A small image captioner, trained from scratch.
Data: trained on regions of photos with short descriptions (Visual Genome), 10.4 epochs.
Rows from block 3 of the text decoder, named by matrix and row number. Rows with one number belong to one neuron. Each number is 128 + 32 x the weight over its row's rms, rounded and kept within 0 to 255. All counts start at 0. Numbers have three digits each. After the name is the row's rms in percent of the matrix's.
# fc1: MLP up (decoder.blocks.3.mlp.fc1.weight, 768x256), inputs 0-255
# fc2: MLP down (decoder.blocks.3.mlp.fc2.weight, 256x768, transposed), outputs 0-255
fc1.45 080:071124189125156129103156093123102144115109098097166073092181037139104159140149154145147168156153163097104064165099109145131139125116139136130146118113081128118121172099140125207161126131158155131082157156101122140170146133197134107135175122048144162095126135128142176109085155182119146144155114114166143119107117097167113122079165063147171146154127142109122136134114114121158153090120103073140081116129131146097125118189169192151143152134070098111211135147200124112150144086035148093034106159127121141132111141114084124133198159202112151140097125136094121098075193118144110120128108090145188156096122102134087100124143159119106147108103159124079175124159124146133127163139106112098092115109239094123137067124151148144138144169070159121097134181109107183093109151098120
fc2.45 085:088139087085136148123176112135130094145126165066123142169117067159129074217157099141089172149117131068089105133089124142122168092139131130160102124150151066140141157143156182196191153171135093129043121095098074108150135149108114082111190139111112159124137105136117096156125069156145109117151102112170177140132196112133165113155101111141118109143205091160112078088094117123142137124099154091154125159078137143138089124172116116186167141173128124069146126125142179105079134137105091108145152103105143103169119178151133072063160206142137114149106129173100170113122151097146146136133152163122073109088131089055117113066155163127085188119123104100128154151125142198168179161139158121076094108123163122143119100136125095127151154126026125160180183108140080116124105132138150
fc1.46 101:161128174140134132017138154167069194132141127121134174122130105125089138094105088129091118127098112071122080101092180073195151137130150151162136180098113091090148122213147105097134171143194080108154109159156127135142181156141131126150175140077136157116105129123114061147141101136159136080155090165160087105153132194123134136144109151161172141132180163133098157075111160101132185120153098131175133125139142115099158096083078191149152133154091149160136142089114081135159154141050122059162141076082083069084108161143112174137165133152052097120155128148150173167121146159073087127188103086134066092175116138066136177130153140077124123089102118102131121138119160159132139114141150105078156115165111136137135114093105153111090161085125099102126170136110121113072128173137131
fc2.46 112:113186215135118134118131102102121126162150155128110098161110141121114138118147197142126081125145084128114120106112087079106150125128127148180119129108091117125142078168150208129092142129183157167155103159149089092133185125067110088114163171087126080094148195075151093138092157118132099107082116172104130106193099143166106076143153143137147097164159185132109168105101125095138062127136145086149168177123136169113048088133120131127131141114126148169119164134161085164144144135123116097179131118135122053111130118096114180139107025128119126109131104128163106099099167172172176189111225123147130123116095104067094092078094107047146119161161081127215093113118135147156154161121118112126145118101103126105150112154132169068095141127174121130123152080181127122092178158159157
fc1.47 082:156141135122146080126136159110136130112137093156137141149117097165166066149114139145133122158086116132091079158183127124144159166117142200146133096154082065103172118146137150090136072152103128133151159141060132070096154157144091100190133156125156130177125127121137131119131084098076077076140080114132087141116101183149159122107145150116152167089165142130103147099141168114144111160105119086083139071154136187132089046155096134166089074211119120187168182093106131131152106211083105087080187123144128106067123128087150134146185190182106103187181093146143139097146105183144073144109192115189100171094108124115114132116081127153115108168135140129091135085073180124160155107116115128099114106117108146082165155146135109070111162123113123141108136078106168170201115094119138
fc2.47 094:117094141076134080145107047098166084152133131146099130133047186100111084123156222136143097158134179141109143100102088165128075138123154091223117151094074131193150119148087163161088133099062172119118135152161139083114093157144118129101131150096120127146098161099110147078105144146150108126166144104120127222132131146125113096118122145168128223121109155150129151115134178043129123071142133117140106111100107147130130121196148133107178142094140135179065109150170113115152156155129132110150198114169137063110124084118102105158148153093130119116130140209096146171127164141131107161127147074158132104142184068151081175130097132127043075065080174146111132137137082140149096127091125181144072153164115159137124110144161138139147143130146114143148116081131121144118110105088123
fc1.48 110:090158089164107150088131156066170105118109151177125097156078195092175053085095165123096102102146131106150067159087129172146172151076095129118128097177107123162125111082139107110097148065118168178096160140127102166120085118131136096128172113094146120130159104124142149160144182135082147110143157092084104102153112137115121154146077201110097087151110139085106155133146147122143144141065093095172144156148140187125155126159184137177138107161101079147095131183124119044141103107114071134156103163138176133164155153126094122108180104102131167142164141088105098128161166108076095134106163147136135181121135114114164169056058072136127165131093074047130158146122066174138102165090132151168141106133145136103139148101116119137149090162154158096114130185146164133076175154193181
fc2.48 098:147118122173107113131152088128186136101159099117134105133143172161169080065055175067130124097151103092147119101059153138102139137059131135106160082133064141074156135121096157130108122161106163155171068133174124140127090037119178165092156100126160159099138126120132101115157092081066109100122139077151103133148167134124103102156179169140150118119094103101127146126120183129163128155108135163146121169150117184166164126110198136164106109147110116135133144201173110073184079131117173118100143199105187055104084161140147138095122127155122080131160147178075142168151157084076116152162086099145118197090145124095088141150100151129110153210137128098085074127089145131172140099113169133161117095088129136113109088108111122121164105139185150117146072142178112169092155124143100
fc1.49 107:098137133115135168083084123085140132104090096120137143121160108071105096227103133125082106118125178139175138129111125123132165133124113106095167147079146123084052188131120143127191135225130104171155155123125072073153126161147123174181181167132148154161126132147083175167141092137119116118137146201138153140134173140090122105094132114162121131139116154156110114126105117108108115161163149127107137209128141037113152066142071133118139109131142122142203119143146127135165157121127125089162004100182120079130096152173152109127181085169062083149126154066088121173174140127119136097157118174128096107088179108148057192119103124125096135151134134161119136102154144114089143126123129130120128154082168099120163118065121142164158100118122084104107148091169073074150109143145120
fc2.49 101:087108102122152119121106107135172104110137122206144117102135130169145142129152170118130189078119092145109128109111139128170124137136152198081177109152165127085100108093164159154199169150156121121172137087107097106104147179121117118145148142184081143159108152161154160125087174055160111099135169112132113128144124102059104094086092098110089141149078122150117085143126150110164130156111181088141082144141158073136154110088156124068155140116106102198166149175101154122174133139135039059178192131106158181104150139120135152133151111141074082115141163157077152069120094085121142116128040148129180104090174119145112161145101121138118177122117111136121071112130113118129066136107073127209141140106082073114181063177135058162096168140133137103131142184151095127128131160136165
fc1.50 069:172100121116139126116159126111137188075147121186107140125085137169078111098113169176156111158094105105125125123173133123087150099110132106112094113148126174135107168145150135176158171149008131128167133117134124096231104190077152088121061104161085138216111181168131150074141149124191139146135134076103105166175059122086129137144131165084155145126099107173070156097114097178103132128128138108144064144106122163119134157106140160149136071134128149128134139153013133115103098105101137103152192150171141089136164145109100094095126127153152130078098115108120113096150147093117161113129094129081095166133137115093164124091139127110125135096182141139159135120153138119175060127149159062157103153163108174160138069077159150143114106175126098154098173061131097134094103103158122
fc2.50 076:088099164098148117115133116181202107115133131077114213115136162144122108048144117125132135113106112123147167144076154091186118159207156161135153107111137115100081133162121103111100114145154164133129077160085057093104120130184170152137118126183108072095131079138113187070063140161141121197113109026160139085149091154132150138129084142169097164104107137126131104091128069131140129081162137110158111137131113142206128093121082137117142116120128116169124126146053167167145066152128135147158180137148079124145145112127031147176129178174130122051140109135110109091148157089111124117141184125114101153139137109065098105144126088126212144153178120176144073141160168083121143131138126183117136149120132081135165102144168131091151118164130144127130150061136129132178127120115128
fc1.51 118:096073117138146099156095155130177070143152149129123130135070148125114053153194101154090149108137150170160120154105104076110123092129111155120137178054112131132139136122162215121116145188091088123121144145116138161133146172140127135071119109102171116115099124104149144141136171111058148131143110131109104165129168104189165149172134119080155123134127181160173125136090110093120159110099111118178140157140159147113114144131200176079165100198091174111118077138094149141158126154137098084102218105089157088094183158176100108147083166123137127134117083136116151061112147191116081146140047133127157143162121081162030124140165117156164101088118142154115160109126119122069115119141080085117050150121123107144089122104129140119171146113130158103144158083115054059156125150098089
fc2.51 109:043111126061113132121115128064131090158144132142061089170115189121104144056137156134115108144128116121118088146137067130155133157055040098104179107118095124130140157107136137088118116125116126109085133113164109174103150133091185163096110077167182234115143131103157144169147112160082104124095147153170124103103127069174135134201108098092135085121145180146121176108109093117082098096137085088215074122089130187112134176141141102140161115136114166137150137115120112113107116179105084122100111108130076152106104145111138112118096187149130134161084135182186142159117109106103146140141117133096180137159172139213143141144125108167119127083107090130158158164096107145162168125131142095077081121137179161124165104149134157173120094203155083091136146191165139119104117118162131
fc1.52 068:113156122123088135124080103088131155182147140081141111131128065170176060115069142181154151167137048158096173123168089148098120164098104088094108169157068116083104106115156128138104074086140139093151122161173135113138130081150171182148136108115126173124059152134091099167136101145154168104095116145118098135053124165065137176111150147106107129115112145143108154127131128152090100165119177136052121083142105124150086121173119142191169121115162160130129201117114156096091086140138156056081077121130152096125066137153097120141113105143188172135070097132110131143168062136177132130125120178108125146108134208129118154147056100114129139157137120113173137174147097130130131116166179198165140093162174101109166128102119139135158176149154067122138114174171080124183160109123165
fc2.52 067:117145126042156180137188122162083153148141126125100208125071182133117117112123167184119141120158112082142157159138146122145144135157149173103175148113107180105118115119158116147165092178115159214125118056098148158090109164131113096105165189070153243104111109066081123164163107148134152104128179144111104065135139167135139114109113142156203111136103151117141114129121080091105110114060158090104175113172158093130209100169101183077106133155084145143162134069161149127107101123149114118124128106194109103091117125149115150143110115145124150156163113098107116115129128191117084135090132098091108108127113154121161172091105131067141127144128197106146097035099133104110099091152098138141120127070167157075117164158144120106119135128135122175104112084102109117159078161114169
fc1.53 107:191128154093106117070138169134124095090119110095092169085117136129131141114031172104219114106167143101184160090177152087140176147083105143153089080118142073105126164132148166150127086117116145126151189093181154133106095154192095132103106117072170100121137094085144095099119091110106144132155099116148135154085108155159140114145145100139155157102062170092109106095149138142191132123130163160114180169141142123111149176137116112069150122134107121137166102122150095066121110154109096097155128179108207167092100145176130111173093166126122093156139157091156141170091150124124129142135149106107117190145116101120156183107139169136125125048118185152164158070123103076145133144126158137168184116107136110048155132142149162138143141094103095156077110031082129170182118106136077
fc2.53 109:083159114119035100164153116083120177183084179160121143105086101129173130141116140105112126175114106137139116106129156120141130073118125122149137122055151123185148204085135133069145147094152107087202111087094091120131090121142153157077116094113147122205100104143086125150148164137070133150115122130100079108077189158189090105112117112106152136067132103086131118106118171159151113137099154109167131196085169138113173104129155105096120190123146149115126130097211128144124129037143148113144158109108155140145112114131129074118098155092113156177163117151107128114133130120121135142113150154114100122107153093170142127235086088111109132121187134152084124111085038172137147144130130171158096097071183123128144114127153098116178134163143188157172093127193149117124130168067095
fc1.54 086:113115095192106125125146150129112113145080114116127122143121158138136148129128072130158163138117114137089073071108093131198149096047121108189148154135175129170116142140134136111112084100095117165103092184087114157157127098170157184132119148171131139117103144127176198148158130116100080154088174099088100067077105146095142194085174075094135133103150178166110111086138135142084061131165107125074116178144148168160108190106120087099084125159136094117157110128163127090134129105060144080157092138064111169136066083144103082100123139121106144100159129156147108148142103092124162113071107157159155167047106174158133119151121128185136117176104183121189136125113163176159168105157138098101110150151208096115186131104123137146143121217115153132167106099147198137137099116112137
fc2.54 089:165123160129188101124079187143085124092095118109093118102124148218149136122108093155123058116063051118161153111117141160152240137117170146090122090103155086175131127171111156150073185151073135097144086096099130069113119120117103129147122146151185144115177143186110068132173082074087130157149151119163172128140157153100085106120135163112139147054113132091132088114121116113093145156123140158068162118109085179115081155147120105142128129152182133129106149129144125161066142094104097144078092112150177135102073119122141090175109105094114136106169108113079134129175130101178114157159132152133133103137199198204150095143167144121152142114148147072213146148102101106168120115178127145120116120129102109089121075158103172114135086171108148105139133109129188126121100098160143
fc1.55 096:126136122133154133132139130175126122089137151127102153150122076116152140156168108124128138139176111123198147075109214168103109143157113110152116175120105139160145070137099142212087085140123105134100087157139154157144139116126118114121108153131108127079131138085184116142114066209108129117177180133155152178118149207125142141130138144113152176141079123111091142080139184102122068115220069119166149110112167168123131131142106120078091081122166085095150152091064107131135201168120067071188145187117112122175118169076145079119113121118169121154112131147153164097148114139143113126179184105136116122125145100077091130126139126122086146126057102113096153136187118132137079132111146134127099178151085138094103076017119107123058166105137127187127164125164113148153088077138111
fc2.55 086:112129113106158163084081128172144187181169142090158153134138136133074082155145138125149100132095136159073153191079144145172124055104121167083110149035125146149122110176118107165068137082188135137150106091100078067127132160071056138137147184137122141095147109064141119148065096144125121127116095150125142183129134115155093133183090070114121120116119113102108160099121130149146137156196153122094117104072156174165103099140162182121060122135109112115138184132081109185121142147163159105184140224152084170163065153100110136090102073164123095124088153146127150119105121117157176131125161087113123080160114162154146105168101132118136128127132161116093165112090139113140141072139130173140177103075186090126155132092137151145176103111136164066169104185138121111138086125122158
fc1.56 090:148168180169160133048069131132101115052101127135142156153089193141125142149122122164098147103194126152121129151136187126123129142093194099119132101131136099136182127116078165150097061133062050044186051104075057123132113132115131186180107117162146113133153118143128135122109135103167123162112160153107158097125129108118141094145115176133125147124096169144131078106142103136095159119096098115158189141125120127082133116077170121118174138114143047100095069126138137125147087178128118126075108103134173090116154136133171162134161077115071109164134063057206152121093124143163143157100139161156162150136131116201139118100134140130151093113115095104162111139096153135098119157115114103120172183115150149113136158126099161121090139182128113089105087157070147091131150216137179
fc2.56 091:110154152105084146113185110113124136143166141136146081103113119092134124113090169107125102154178137102136131175115126127100115150115153119130129090154140150159225081106089090088151097150141080077164142105099089174150125146153099127204072094137085133089164041146170071147089095136107134137113120115069154125110138113125117083162119134161121115096139125165115124039142153085145105159116127139171166091098180126110156197072108189109130150108139143076114063184120125073123118055163129156126145151104085077129165168135166078141103110129146126113175051096161130122128144207153115174071089185104177098119103105113139111084176108155153142118120137102112170123114137155093185149207128122125165110160147139142153152160078118146104144133121146140169167160122096152091155089204179
fc1.57 096:099129109131132123164129145097087146178099208055125122037105094145131150177143142082151104082083168119114165126149122084175165132104134078168115148167090138092095120156076155087080127169146123103142104160114138114065157192140136182124164130166085128144099101163164171194106125149128123104098120131156116104138141167130118121102166116091174088139141114122119188089167139154127143098087117109159146086154078157064126071125167166136167131121111144113107120171139139106129123141131110116141128115194161114148122131117077071120153104175138105121155073119088126170115052111151193108135123156085144175148091113161134046122131114086106116206192095143094162101155126097104099090095121159204188151198113105177170113108111104115154180102137135136157105139067145108061097129149142
fc2.57 089:137141079064097096117125101107152173155110109145184073107122119126151119164124169132148127087083115101129151103111164151168109162168108086133187112114116112108160086130099134075164085136115135118144148082103137119153195131178140127131172154093074231153097113144125122138128155128155109109179154120137110129199088171108088167069112202170109131163116101087203098155127138104126157151127079087118139073123145151111083133145117109191122107046146128135134092165158142134154118075072107167165122142154147172162165164179098142128149112128127135129192133142075168189152109133103112123093125119136123157111065138067131108148067117086127115117200093104154114178095157109119179172075121119155048129071125076169169154121130128136156088123141083143163113089129155086079091168102160
fc1.58 124:160115145097142076100128141137130090075122099136138176077158106149121081119189183132156132162137145131112121148090097134152070078176163139110144155096126186093108181150107153131099180105132067076122099169150135101165175077156114124100160150094176113191139104138112081138124101125081140172105124149142127176124090159138126098114197160069164070103098095185155084138136147176096065162116142102083156106117155102096128171087113127136120097118165177155128077153145124152142159114054070117038180145173133154146190155096147159097104109181113118110162118129165142143108155126123099045115126093155129137135114118146191114164117128169146125136131151122189117122128147135121183138109121187167077163130105145153105119117073120133033130080157165071108129112121081079175091149151134
fc2.58 115:146162146048127147145102129154108132133176097132127118100215107126108097153230148125096123141086097121101083112169141132121123079163173116063154079143214156174134136163105116187129131048215125158157080087098186151125161076096116129166143078090098110163110128074144130127118135126134127112209128048098167100146107153125137135114131113162146056088110140149161138146115146117082104146150175077091157157090176129110140109097155078114076084162123072147109128159169153133087098128137123140142101163130130140147156162159152143059141076158153104073116109073166117112129123184135128111090086133146164135086098113143183114112140145165141137115181134120129128082106113156139142176104074105103097139141137178098131175096102123132094173158150140152145122120140111080218123116104131
fc1.59 121:137193168124180103105135227109205161080114110157146148143104075137134119165107138066126099144103145145174154070084146181084166188138131148116100137158138114097060113082116124169172124134146084157110110124120139098110098123114142118166168172122068128130121135161131122130121114154130110135120137169117116129101076108128197149156125087116101124163116089134106119158000119132121146083131087122140116091139115124171176136148118159218211166132162088081097153175163116133130092116148148092108095123112153128081136089084170093106181175167103139147123088113132125206136119146099163137094115138138123157146131163126148160131107109119102173105165070088091120193114152116148160146120122136094148137091089148090147102092129128103058089191146168136163095151174164103055085140141134
fc2.59 103:078153064186144068148104145119114160130116144172144154209101137091103140117080119048175137149110067153127155088147157139122107128176115162111154128155124114123141110126045129124135135154127169103084096138078182087133078095165137114180097164149108149166081116132100162136167150122098096142177181077105098104149136065110147119127109129121136152100171153124126077075107115123130123145170113107086069105093103164160121088101203114167133142141152066119156145118216076094122106097118137151147167127158194110136155131149191122172116112183147103141164144159131141126137101134102098092096128115147133185102195097136074087165156104152118129082163121148129193117126064063158077146140119108110133156068081103184147104151090120128134133159129151190150154180126066100099152172123124
fc1.60 107:181162094116077122119118094182129115126104087120075081103102122072145132127109085129128131117105150076092164143126118160128179106119110134169177171201115103103168067092146130134180142078106088138097075119146161135054177122089129152187131140109137105129088083171082120132134172138172096116125084166189179150084107117150123132134144127122152110171109092162086103145116136212180135174169182124134117123092153097102128171181112160090128127111109096094126143226149071127166140101140179116040148159076123108116140132126200125136130093143134100168166138174119090112163132161156120086121092142120157145165100149126131097097108185120159152171110113126152168114130182117122129110188154067077126112114133076145189138117168182140065111097146074132112137090127126094145075103096170
fc2.60 101:134123176132172117126211162155135095057165095169133146113098129132158118145093119067150115112126127109131165117167069107117123135188122123105140181153122145184187126082101090144110081181053099070167152137099101147148115127114102108145134095095145044094113165143139134148144152084151108139075068118160041133105184121148099184128145106125122185074082123084103162114145079159127136151121173087141106123188166095179153161222082092117129154139138182134117098188136126135131157113162098109076135185139101096099090106108209172104125133124068164116134109118125134093155171120147100098111112101133114136128062203090168090122160134111127079077139139145169115088108114175153112147144159132138137148135108123132121170134112138123081146071162112102182157133132157100122174114162169
fc1.61 099:164088123130081115100250145115087076165112168133098138130090101117165147106124149129105128171138148140111134207174109112123090156117133144180138138186142109129105113141142130109136068118080135133110177141127158164112174149109085133125110083133107078124125080151159120099182134113113152189129172150097077118121087114133128100198116134072124113172129157124154139085091144117121130155095152141161082100134119108088072087109132096140117176125108128138166135036112167164088133112148100178133133162156145071163115150081173184117148185115073115086118133134162125124105173097150134115184191119069127188106152133086149111136126145100127114068110156119113165144109079138159127140144059077135123132137161093145115114095161107048193107110145084106129170178157152134217134100061071
fc2.61 104:157145134135092180107143061120110098157150114067114144152097082106155143091086194128148102129094150125087122153154157114066103109147161101162181045162088099100063117174119153128077197098122181126063133145046180110114189114112151110063147095168091075161144131143125086158146177120177151132145105145094137195093085119122158126170057127028088119132125155109179092063142106161117175177147101174150127208112130102145122131132187123141182163143158118125171138109111156124107131114159140152148146125103159080103101120122124162146125157121100142134141112136144101119133143114074097186129144150137167109179164167191065105085124141148085093125152123127147139090135134079155109115103122086186084137149144100163144117148138145087189132088180140125134096151128112106136141133090118
fc1.62 107:098121091141089093076134148106159168137130130116112100134142097051144196206136095130139144137187131144142142108154101112086141147145158120136163110127130108104072089059106118113141106156116155115135123153166127125147153162136186167065094184115185110156160145136089130109147149170135079084125098168132153136200110170132194096133132159137095188155190136112151149081100070140144146100178075133160131077140115149115167148086099095093147142166098141082142192121066105118172111061150201046102080114167131146205185152146146143108099146156125118134091185108121141131129141116108180109103090127152077083091131155116105125195137097119079079114157197187095077126124132140107114108084155122142126134168142123161144127091117103145150149136142089135118121142094088155070167084070120
fc2.62 092:146152148138138116075149162129183183110204130145099099105155114177096150149106130110121110116139147152143176109110081095109142142117134053192090053130107134111074136129143124126189121134156107160151042165154099124103130204097151143122123137195133130095127090132082098130086178137115136130132130133088143164139148134193134143109137141138136125094154170172148135170098102158183171129129184080110127088124112121186156083153132079130094149090103156091148139135092151140126138120136197125129102132071168157139167135072169168154106094174054128065099160179175125138131149090158147127119129161137086152069117176132134070102111084112048077121166128137149119055124150132055170062161164067138176069119072144077158130123133088110116101142150068150128120126145138142097137136119120
fc1.63 098:121143143162081110129132163140154077117121130154133099184167126139176122080093143150121115173128206148127162168135113053161152136152150088152126132123171154107102124108127084085144143096141161122083161143126136140097056113129110170131084121176140106080108079126133117151112139175091044169152141134117077080118142106116099129113175205097101182158115063127089085114139072154106192203173082121165138141105072150067112160124156175154102168168150147094137116115118100145082122131089122121058152184122181112069136190158129129097072099135127139134119153142143127118127142157152142166115111182082142148133103151120129102156108128141076151150182139168095137113100134093090123116124165138121097082116101161094144052166184116118061109079109149184168148068128172178156058105126135
fc2.63 107:075113112139105164084128095182116103104117086121128154098096129117142129082096147167168134086124169098146094149154081110127166145143161190128109090123145051123111077129158114135117202094117117104128141087105159121173097107154114125111164167069140121122106120168150139108134160154142108195150134109129114085122151151097126087193130156146166071198039128154124122129155079147075170201160120086141123189165079124107177152154170122120147177125105113107151144112057108168167119167114104077104117126180119117139204107173143143148090128090069166136126153144102113095110142130143136118113162199128189095140113162161085145160161124108123141107154055154136117065116168137087147127167123154143123080101086092082189070127186144104111154064091142120090142088127106141112099145181191
fc1.64 075:072125127106138090145093062112101126114102059141147089134131109138086104176077157135129051083069124133150204129151139184166109118110143178137112139081158155160109073082174155131166162178080114099150152152133131131098101126103111095123087154085164188160159170102157060088065112085138102120111089124106138139076166100126067170163093149133105116168176161155202087135114131137168110156118164109138096141105127083108106129136113148134119125144198146153149085159174124168076137188119068172193169166152088138150193099075101104113186132178143131135107160134094143112120145103116107141113128114139174151144173114127070145162110094097119132104129117129048142123147158101123124121143110159158136119158125101108163125111098148146143122085195124191136123144072113097106196078083174
fc2.64 082:178151168123136102079123124104100150166150116159148100149118140188143127073128214112077141097112142158134115172132114137125149166111121117120166144100151135149179104076158149114152116156196115128138107131065087187137101146107136139095115090139189048146146098123193121122115096071168125139173087168159100163160133088077165118127113147124146151149195105139143125159116152137105146168152111083124106126114129164162131099122120093173090101162103108130119129114158154175162103124141124119126112075107110175102127088094175133075156157158174101106064123157102140148072159178159100158116038137131189136153123153122119093088105121080095143177192116071144183179056134142075057108133127108116116102147088118140104104068133119145128153110065174161153124060171130221074104105129125
fc1.65 105:093176095150139087089153152161131106156171139140170130162059121140176161161142103164117099125115154125162117163144089114087175138110132123108131134124135179119088090101136138118195138185066147138156185072138169188127104103130146108089150175069154159105145124207096157123140127120119083101073105138149156180189163108166174106087172113182130166187144128135081135115155151118133095111188140095143105134078133085118159144080115113054140184112098178113141125150134104169095092100086047106142068174120199161115126106196193102164177143090116095090150170122168054131121113115159124103182138118148112076112147171127154099114103172143096091140117109066162147112102066097100132091118096127085158123082129082140127161129123106119158079077149122145092158115112113127126111101118128
fc2.65 095:166166123145068133115102122151089139243173136154148098111130143156116133127116116163141133125123131183133132103146128131079106162138147128146126083185144183108118152112139066111125099117114128097151110097132096161255188160136103158097180131095082142068170054097165132096142135075100150092144172071176089192118165098172197114153136139089092145111109105112115059109060099116152122105140114140169057083141153121124182101154090074126172083155136138108136146125137165160136123126119141138104147145193104073157163146105173127089130117113143114062144133134171140100105127113118119170107157136190127184115154144113114070166141105153160128130053083154135131109102145161060085109157127175115118124140125077134109109194126101143064114148156152100102144098137115132109145124132118
fc1.66 090:118088159169138114136101077066151143102170057136165137114132110197058109134094120158128148141130105137152136156069138070139167160132102149152146200119117075108122115083187132064122087138091130132193152163167189098081100171109103105116146154132117155114102167068111161128106189158169165161153141147143139142101165102096125069115205127168118119215157086145072096126121103214055145124175133118097079190136137150106151061143143132093133112079149074141073101128171137180137110169126085095160130125173113143082144102095112168130121143136155181135153148149149086093115091155108114148136128110165137136096151166059117165093111140173077143106111103127104106089133157158129114129121133162146124166144170112173076125102115082103111072068116115110129129127150134127170140101099173
fc2.66 084:169122153110175167137173122163212126132111125120123173085108116150082050127111125088137144146174151102101153131104121070183156114108161161158126032088133111152153138091142114168110145179085054124110147085179097156129094120107155143129168110149105164128101123081127086112116152129142117073100074171142117178086089118127161092116160056159089049152146152145113111123092138179137117094114096142122142183156179139099142108128152100145125123120138059124123176149121133157134122119101104123163138093143183118149130116139148129148043135067173122071124152123130188168116196183157039154125131167140138129082181147088137140168098205117133090106102125174196137089122106146082081123107101174126078105142111167133145143150130141165058130149098131084142109126139134195109130123135151
fc1.67 101:151086091043124133095136163104128176111100101169102153127137134172134146133131149125142197147141124132152121130144114138110112098127152149073186132062114146176199145070146157114068112136097077102067151173147119168155150140132093138112126109122082121069117161089070069115113147120103095179134106101175138170162105131099116113090080097161211093121147133180160134095142161176148056161126144122101133118120176139090107167134160129136098193113147147113119057134075123160124223108155127190195123132158137103081120172107153149095141077108080106180169143119192142131112100073176140089103118153136134137129149111106129115125182140151099130144103119174045104139076170144127080065147151115108073138148139174160112146112129153160120097106091199134101122165128125133090093127141159
fc2.67 104:150135153069148101124143140066130108073112087149118091139148140114104139154165125142124222101159106176150157179126152129137125124156142153146087144176116182103079091170096119093118146186146142132078117103125112147120122122162107099068159132088110078094059124152116120165089092151088159091163106128096214180174084190136165168128112116183187092136118099099089112087119120154123101163170151114140107118145074114124149120138144166169087134137158141131082156152081121173184137098113125062077123186084078158118147099146173143139078066119196055146090095109135128104116056137179132137174114157140092172120127156135152114103200145149081152140079137103128079101104150141094163127066107120160150182125110165101109151130191093118099126125148162132163122177095126131160137102115179
fc1.68 090:114111065111127173173123129149125095113095187147093126092138132156074156164188133116148093046065184223129118097117171148086146100155158076171157074134160119098107195097147132122154090148159240157110158072141137135131132182058140151119084135120128150102114150104124147136154136121195066099173107096139151140107127119102118139174143133156131175141093166100094121110116142176154089144068166120076118133169086125150096143181213090149123125142119123068114150052129125148106125146111130147145108126132126136116115105124167075147089129125104094064085144164155103131143108151160085143170131127102120151114129134108096152102191141189126074183182147142114116157106114079132141135171090095086165098163119151147154127170109163066111120078110154121177080114112105115114120148177102
fc2.68 098:096161142127162106112123058099177135159117129163100085160131141089103089200168088138124153152077164161136062146099159103102154065204121036136149182094131136091147197101141091047119133109105149136131112133125168152126117148152092147165110112111110096089117098134097117114144139131147153126153140079085157087131113106109143128141130141161132076125113169119093132177087163070164067199200099154126104169113172119174150111117096124090182115170103177160149130116151075123103136130157113097191136127143178134112148160146123092200092087126087106156128137103113119230141147082156112123084120110124113152158098113090122151133103112099171125149194123164170159124145118152138068105188118103146147051135165148161118092134097182115110168130138166120098094052131124129092147095105150
fc1.69 106:179153093115131104205125092157112128105105147130141113188141160138101106143141097140154184179104137204154117173125132175229068089156136074141177121157136124139099092121132099081111144164112129165149159107167151147169068121202141153103095142129099123100109152119099160170106069152094125166106092119119144069118130155132159135126180159166127129153090030131130122062130083136136106117111107147132097148148129123118058121169038140086169153169130173081087098101123139112158079152068170103135181094087115182114158112104192126147107133119078162165105106075097091073133125169121045162136133072133147125146119122109156118137168099161094164106109119136114157111123097110143182074135186119175115132097108112105127149157145135109140165116176128165100119118157092179098094100137148
fc2.69 109:150115091164107100114177169147075124170128122160144105184094139163148128081128138150076065149183129114145116203116092110137106096163098078099117086072145144131156147069093144117115158154083124180083124111136159092084099144143183136082048131089149139081210092135129150107150128176177106159126127137134209074112151121158144081140162159109074127156131094094095131122213167152112085133134150121169181113215149137116102136159130143136157137127142030150097117124117162153164137087062094123119142141102190092074096167083143092142154148159140123179069126128129092145163109099104141138099123144153089127138072126107136114074150157093060118163072125110121185114182123108157150121118173112111172090132121089142089152135166097143159137109138147102125139092193151128155123150120137
fc1.70 093:133075154109095197123061127141135083115092164114142072144090141086151151180087201107182107130185096144148092076102151079152139127110181108114116115187140109029093116155088134142134152140129140176122117089108106134182094093123099136116184160120156151120074134093120068139159108093164121141140105129147147098158095094118104144127211080134143122118116152116096128128203123162116107111130154179165145107133116086116092126162177231084121139076122100143164110058113141108092147153133109080161185134137143124156148102116111146200182113113142101152103129167117135166111096112119141128130120121153145158125103113128064116113162182124136181133156157169111119178041116122146178135179085112091094148084152132139131112183171192156110084161100115148138041124097096115132103141138140
fc2.70 096:071090129080135103156107109157130106129122078137131146185198123077129126163162138148166116090127113212094164098120163168134122098173102148112180165165156077134137110141192117109099083125140118067085110152133120095087088181141118114113109162148127091075104131139098208117151097080139118056106097129122133112120212191067169161065129135134136103106107132123130127109092160196107102138067142140174101136115119107117171108132109141078113103170107154123138183115133120142127163111081101130137189138197130130141145129111092148108122106115118162169091132157145140129154101129124198138150102107107157160178191110126101104110095157149068161155152102128153110085079091170120094067175107134202159114112103149185130137127089169116096139129185050157156061091111121155176096165157130
fc1.71 090:082157147111114196168105129103141100095092084114158145032137131069186149170084061110141147126128111142113103124212158150093151145090118129150145106148137140120122157116128151110160128109184133098118181123094083148140137075069119163126190148119124100112180145075138074122137112087132066132165138124137126185197137163127118154092082144134117146122118159167115146108116130143151118147084131140134159155154106078147097136106186095098097188054132140095120140158124133113115095075142185091120137137097131109061113075055154193068097160176123102074114170154184177150142099122123171150160116134130106185106166072103108104135154089115105158136140137104090111126148147195139086151203116130136052141112177069141148176141110166135114098118077104144129070137108125112149172086144115
fc2.71 096:120128123118135180145194177185146148118104155115132111112150137083123129116183117215116098104099090175113132120099143169163186110095145112171122169117067139099104167112142098090063116145184143146108175117156093138121091119168049085086156150127115125073104092149144116127138127096163053080164151086157142144135132098140094089125111106151086166152161099146131124170107085204113155134070127064079119151110137102109145161152108160098114123158144172117072148162141103096113097092131129159101161141120061131173161093089204169095149098142090117147168109106087138116134128157145119056174150147092105173130158157165160092183151144092162101090103082107082136088110101126153180124147101159162168129073091077154149178062158096148152166148133102119146204116135183132103113137112107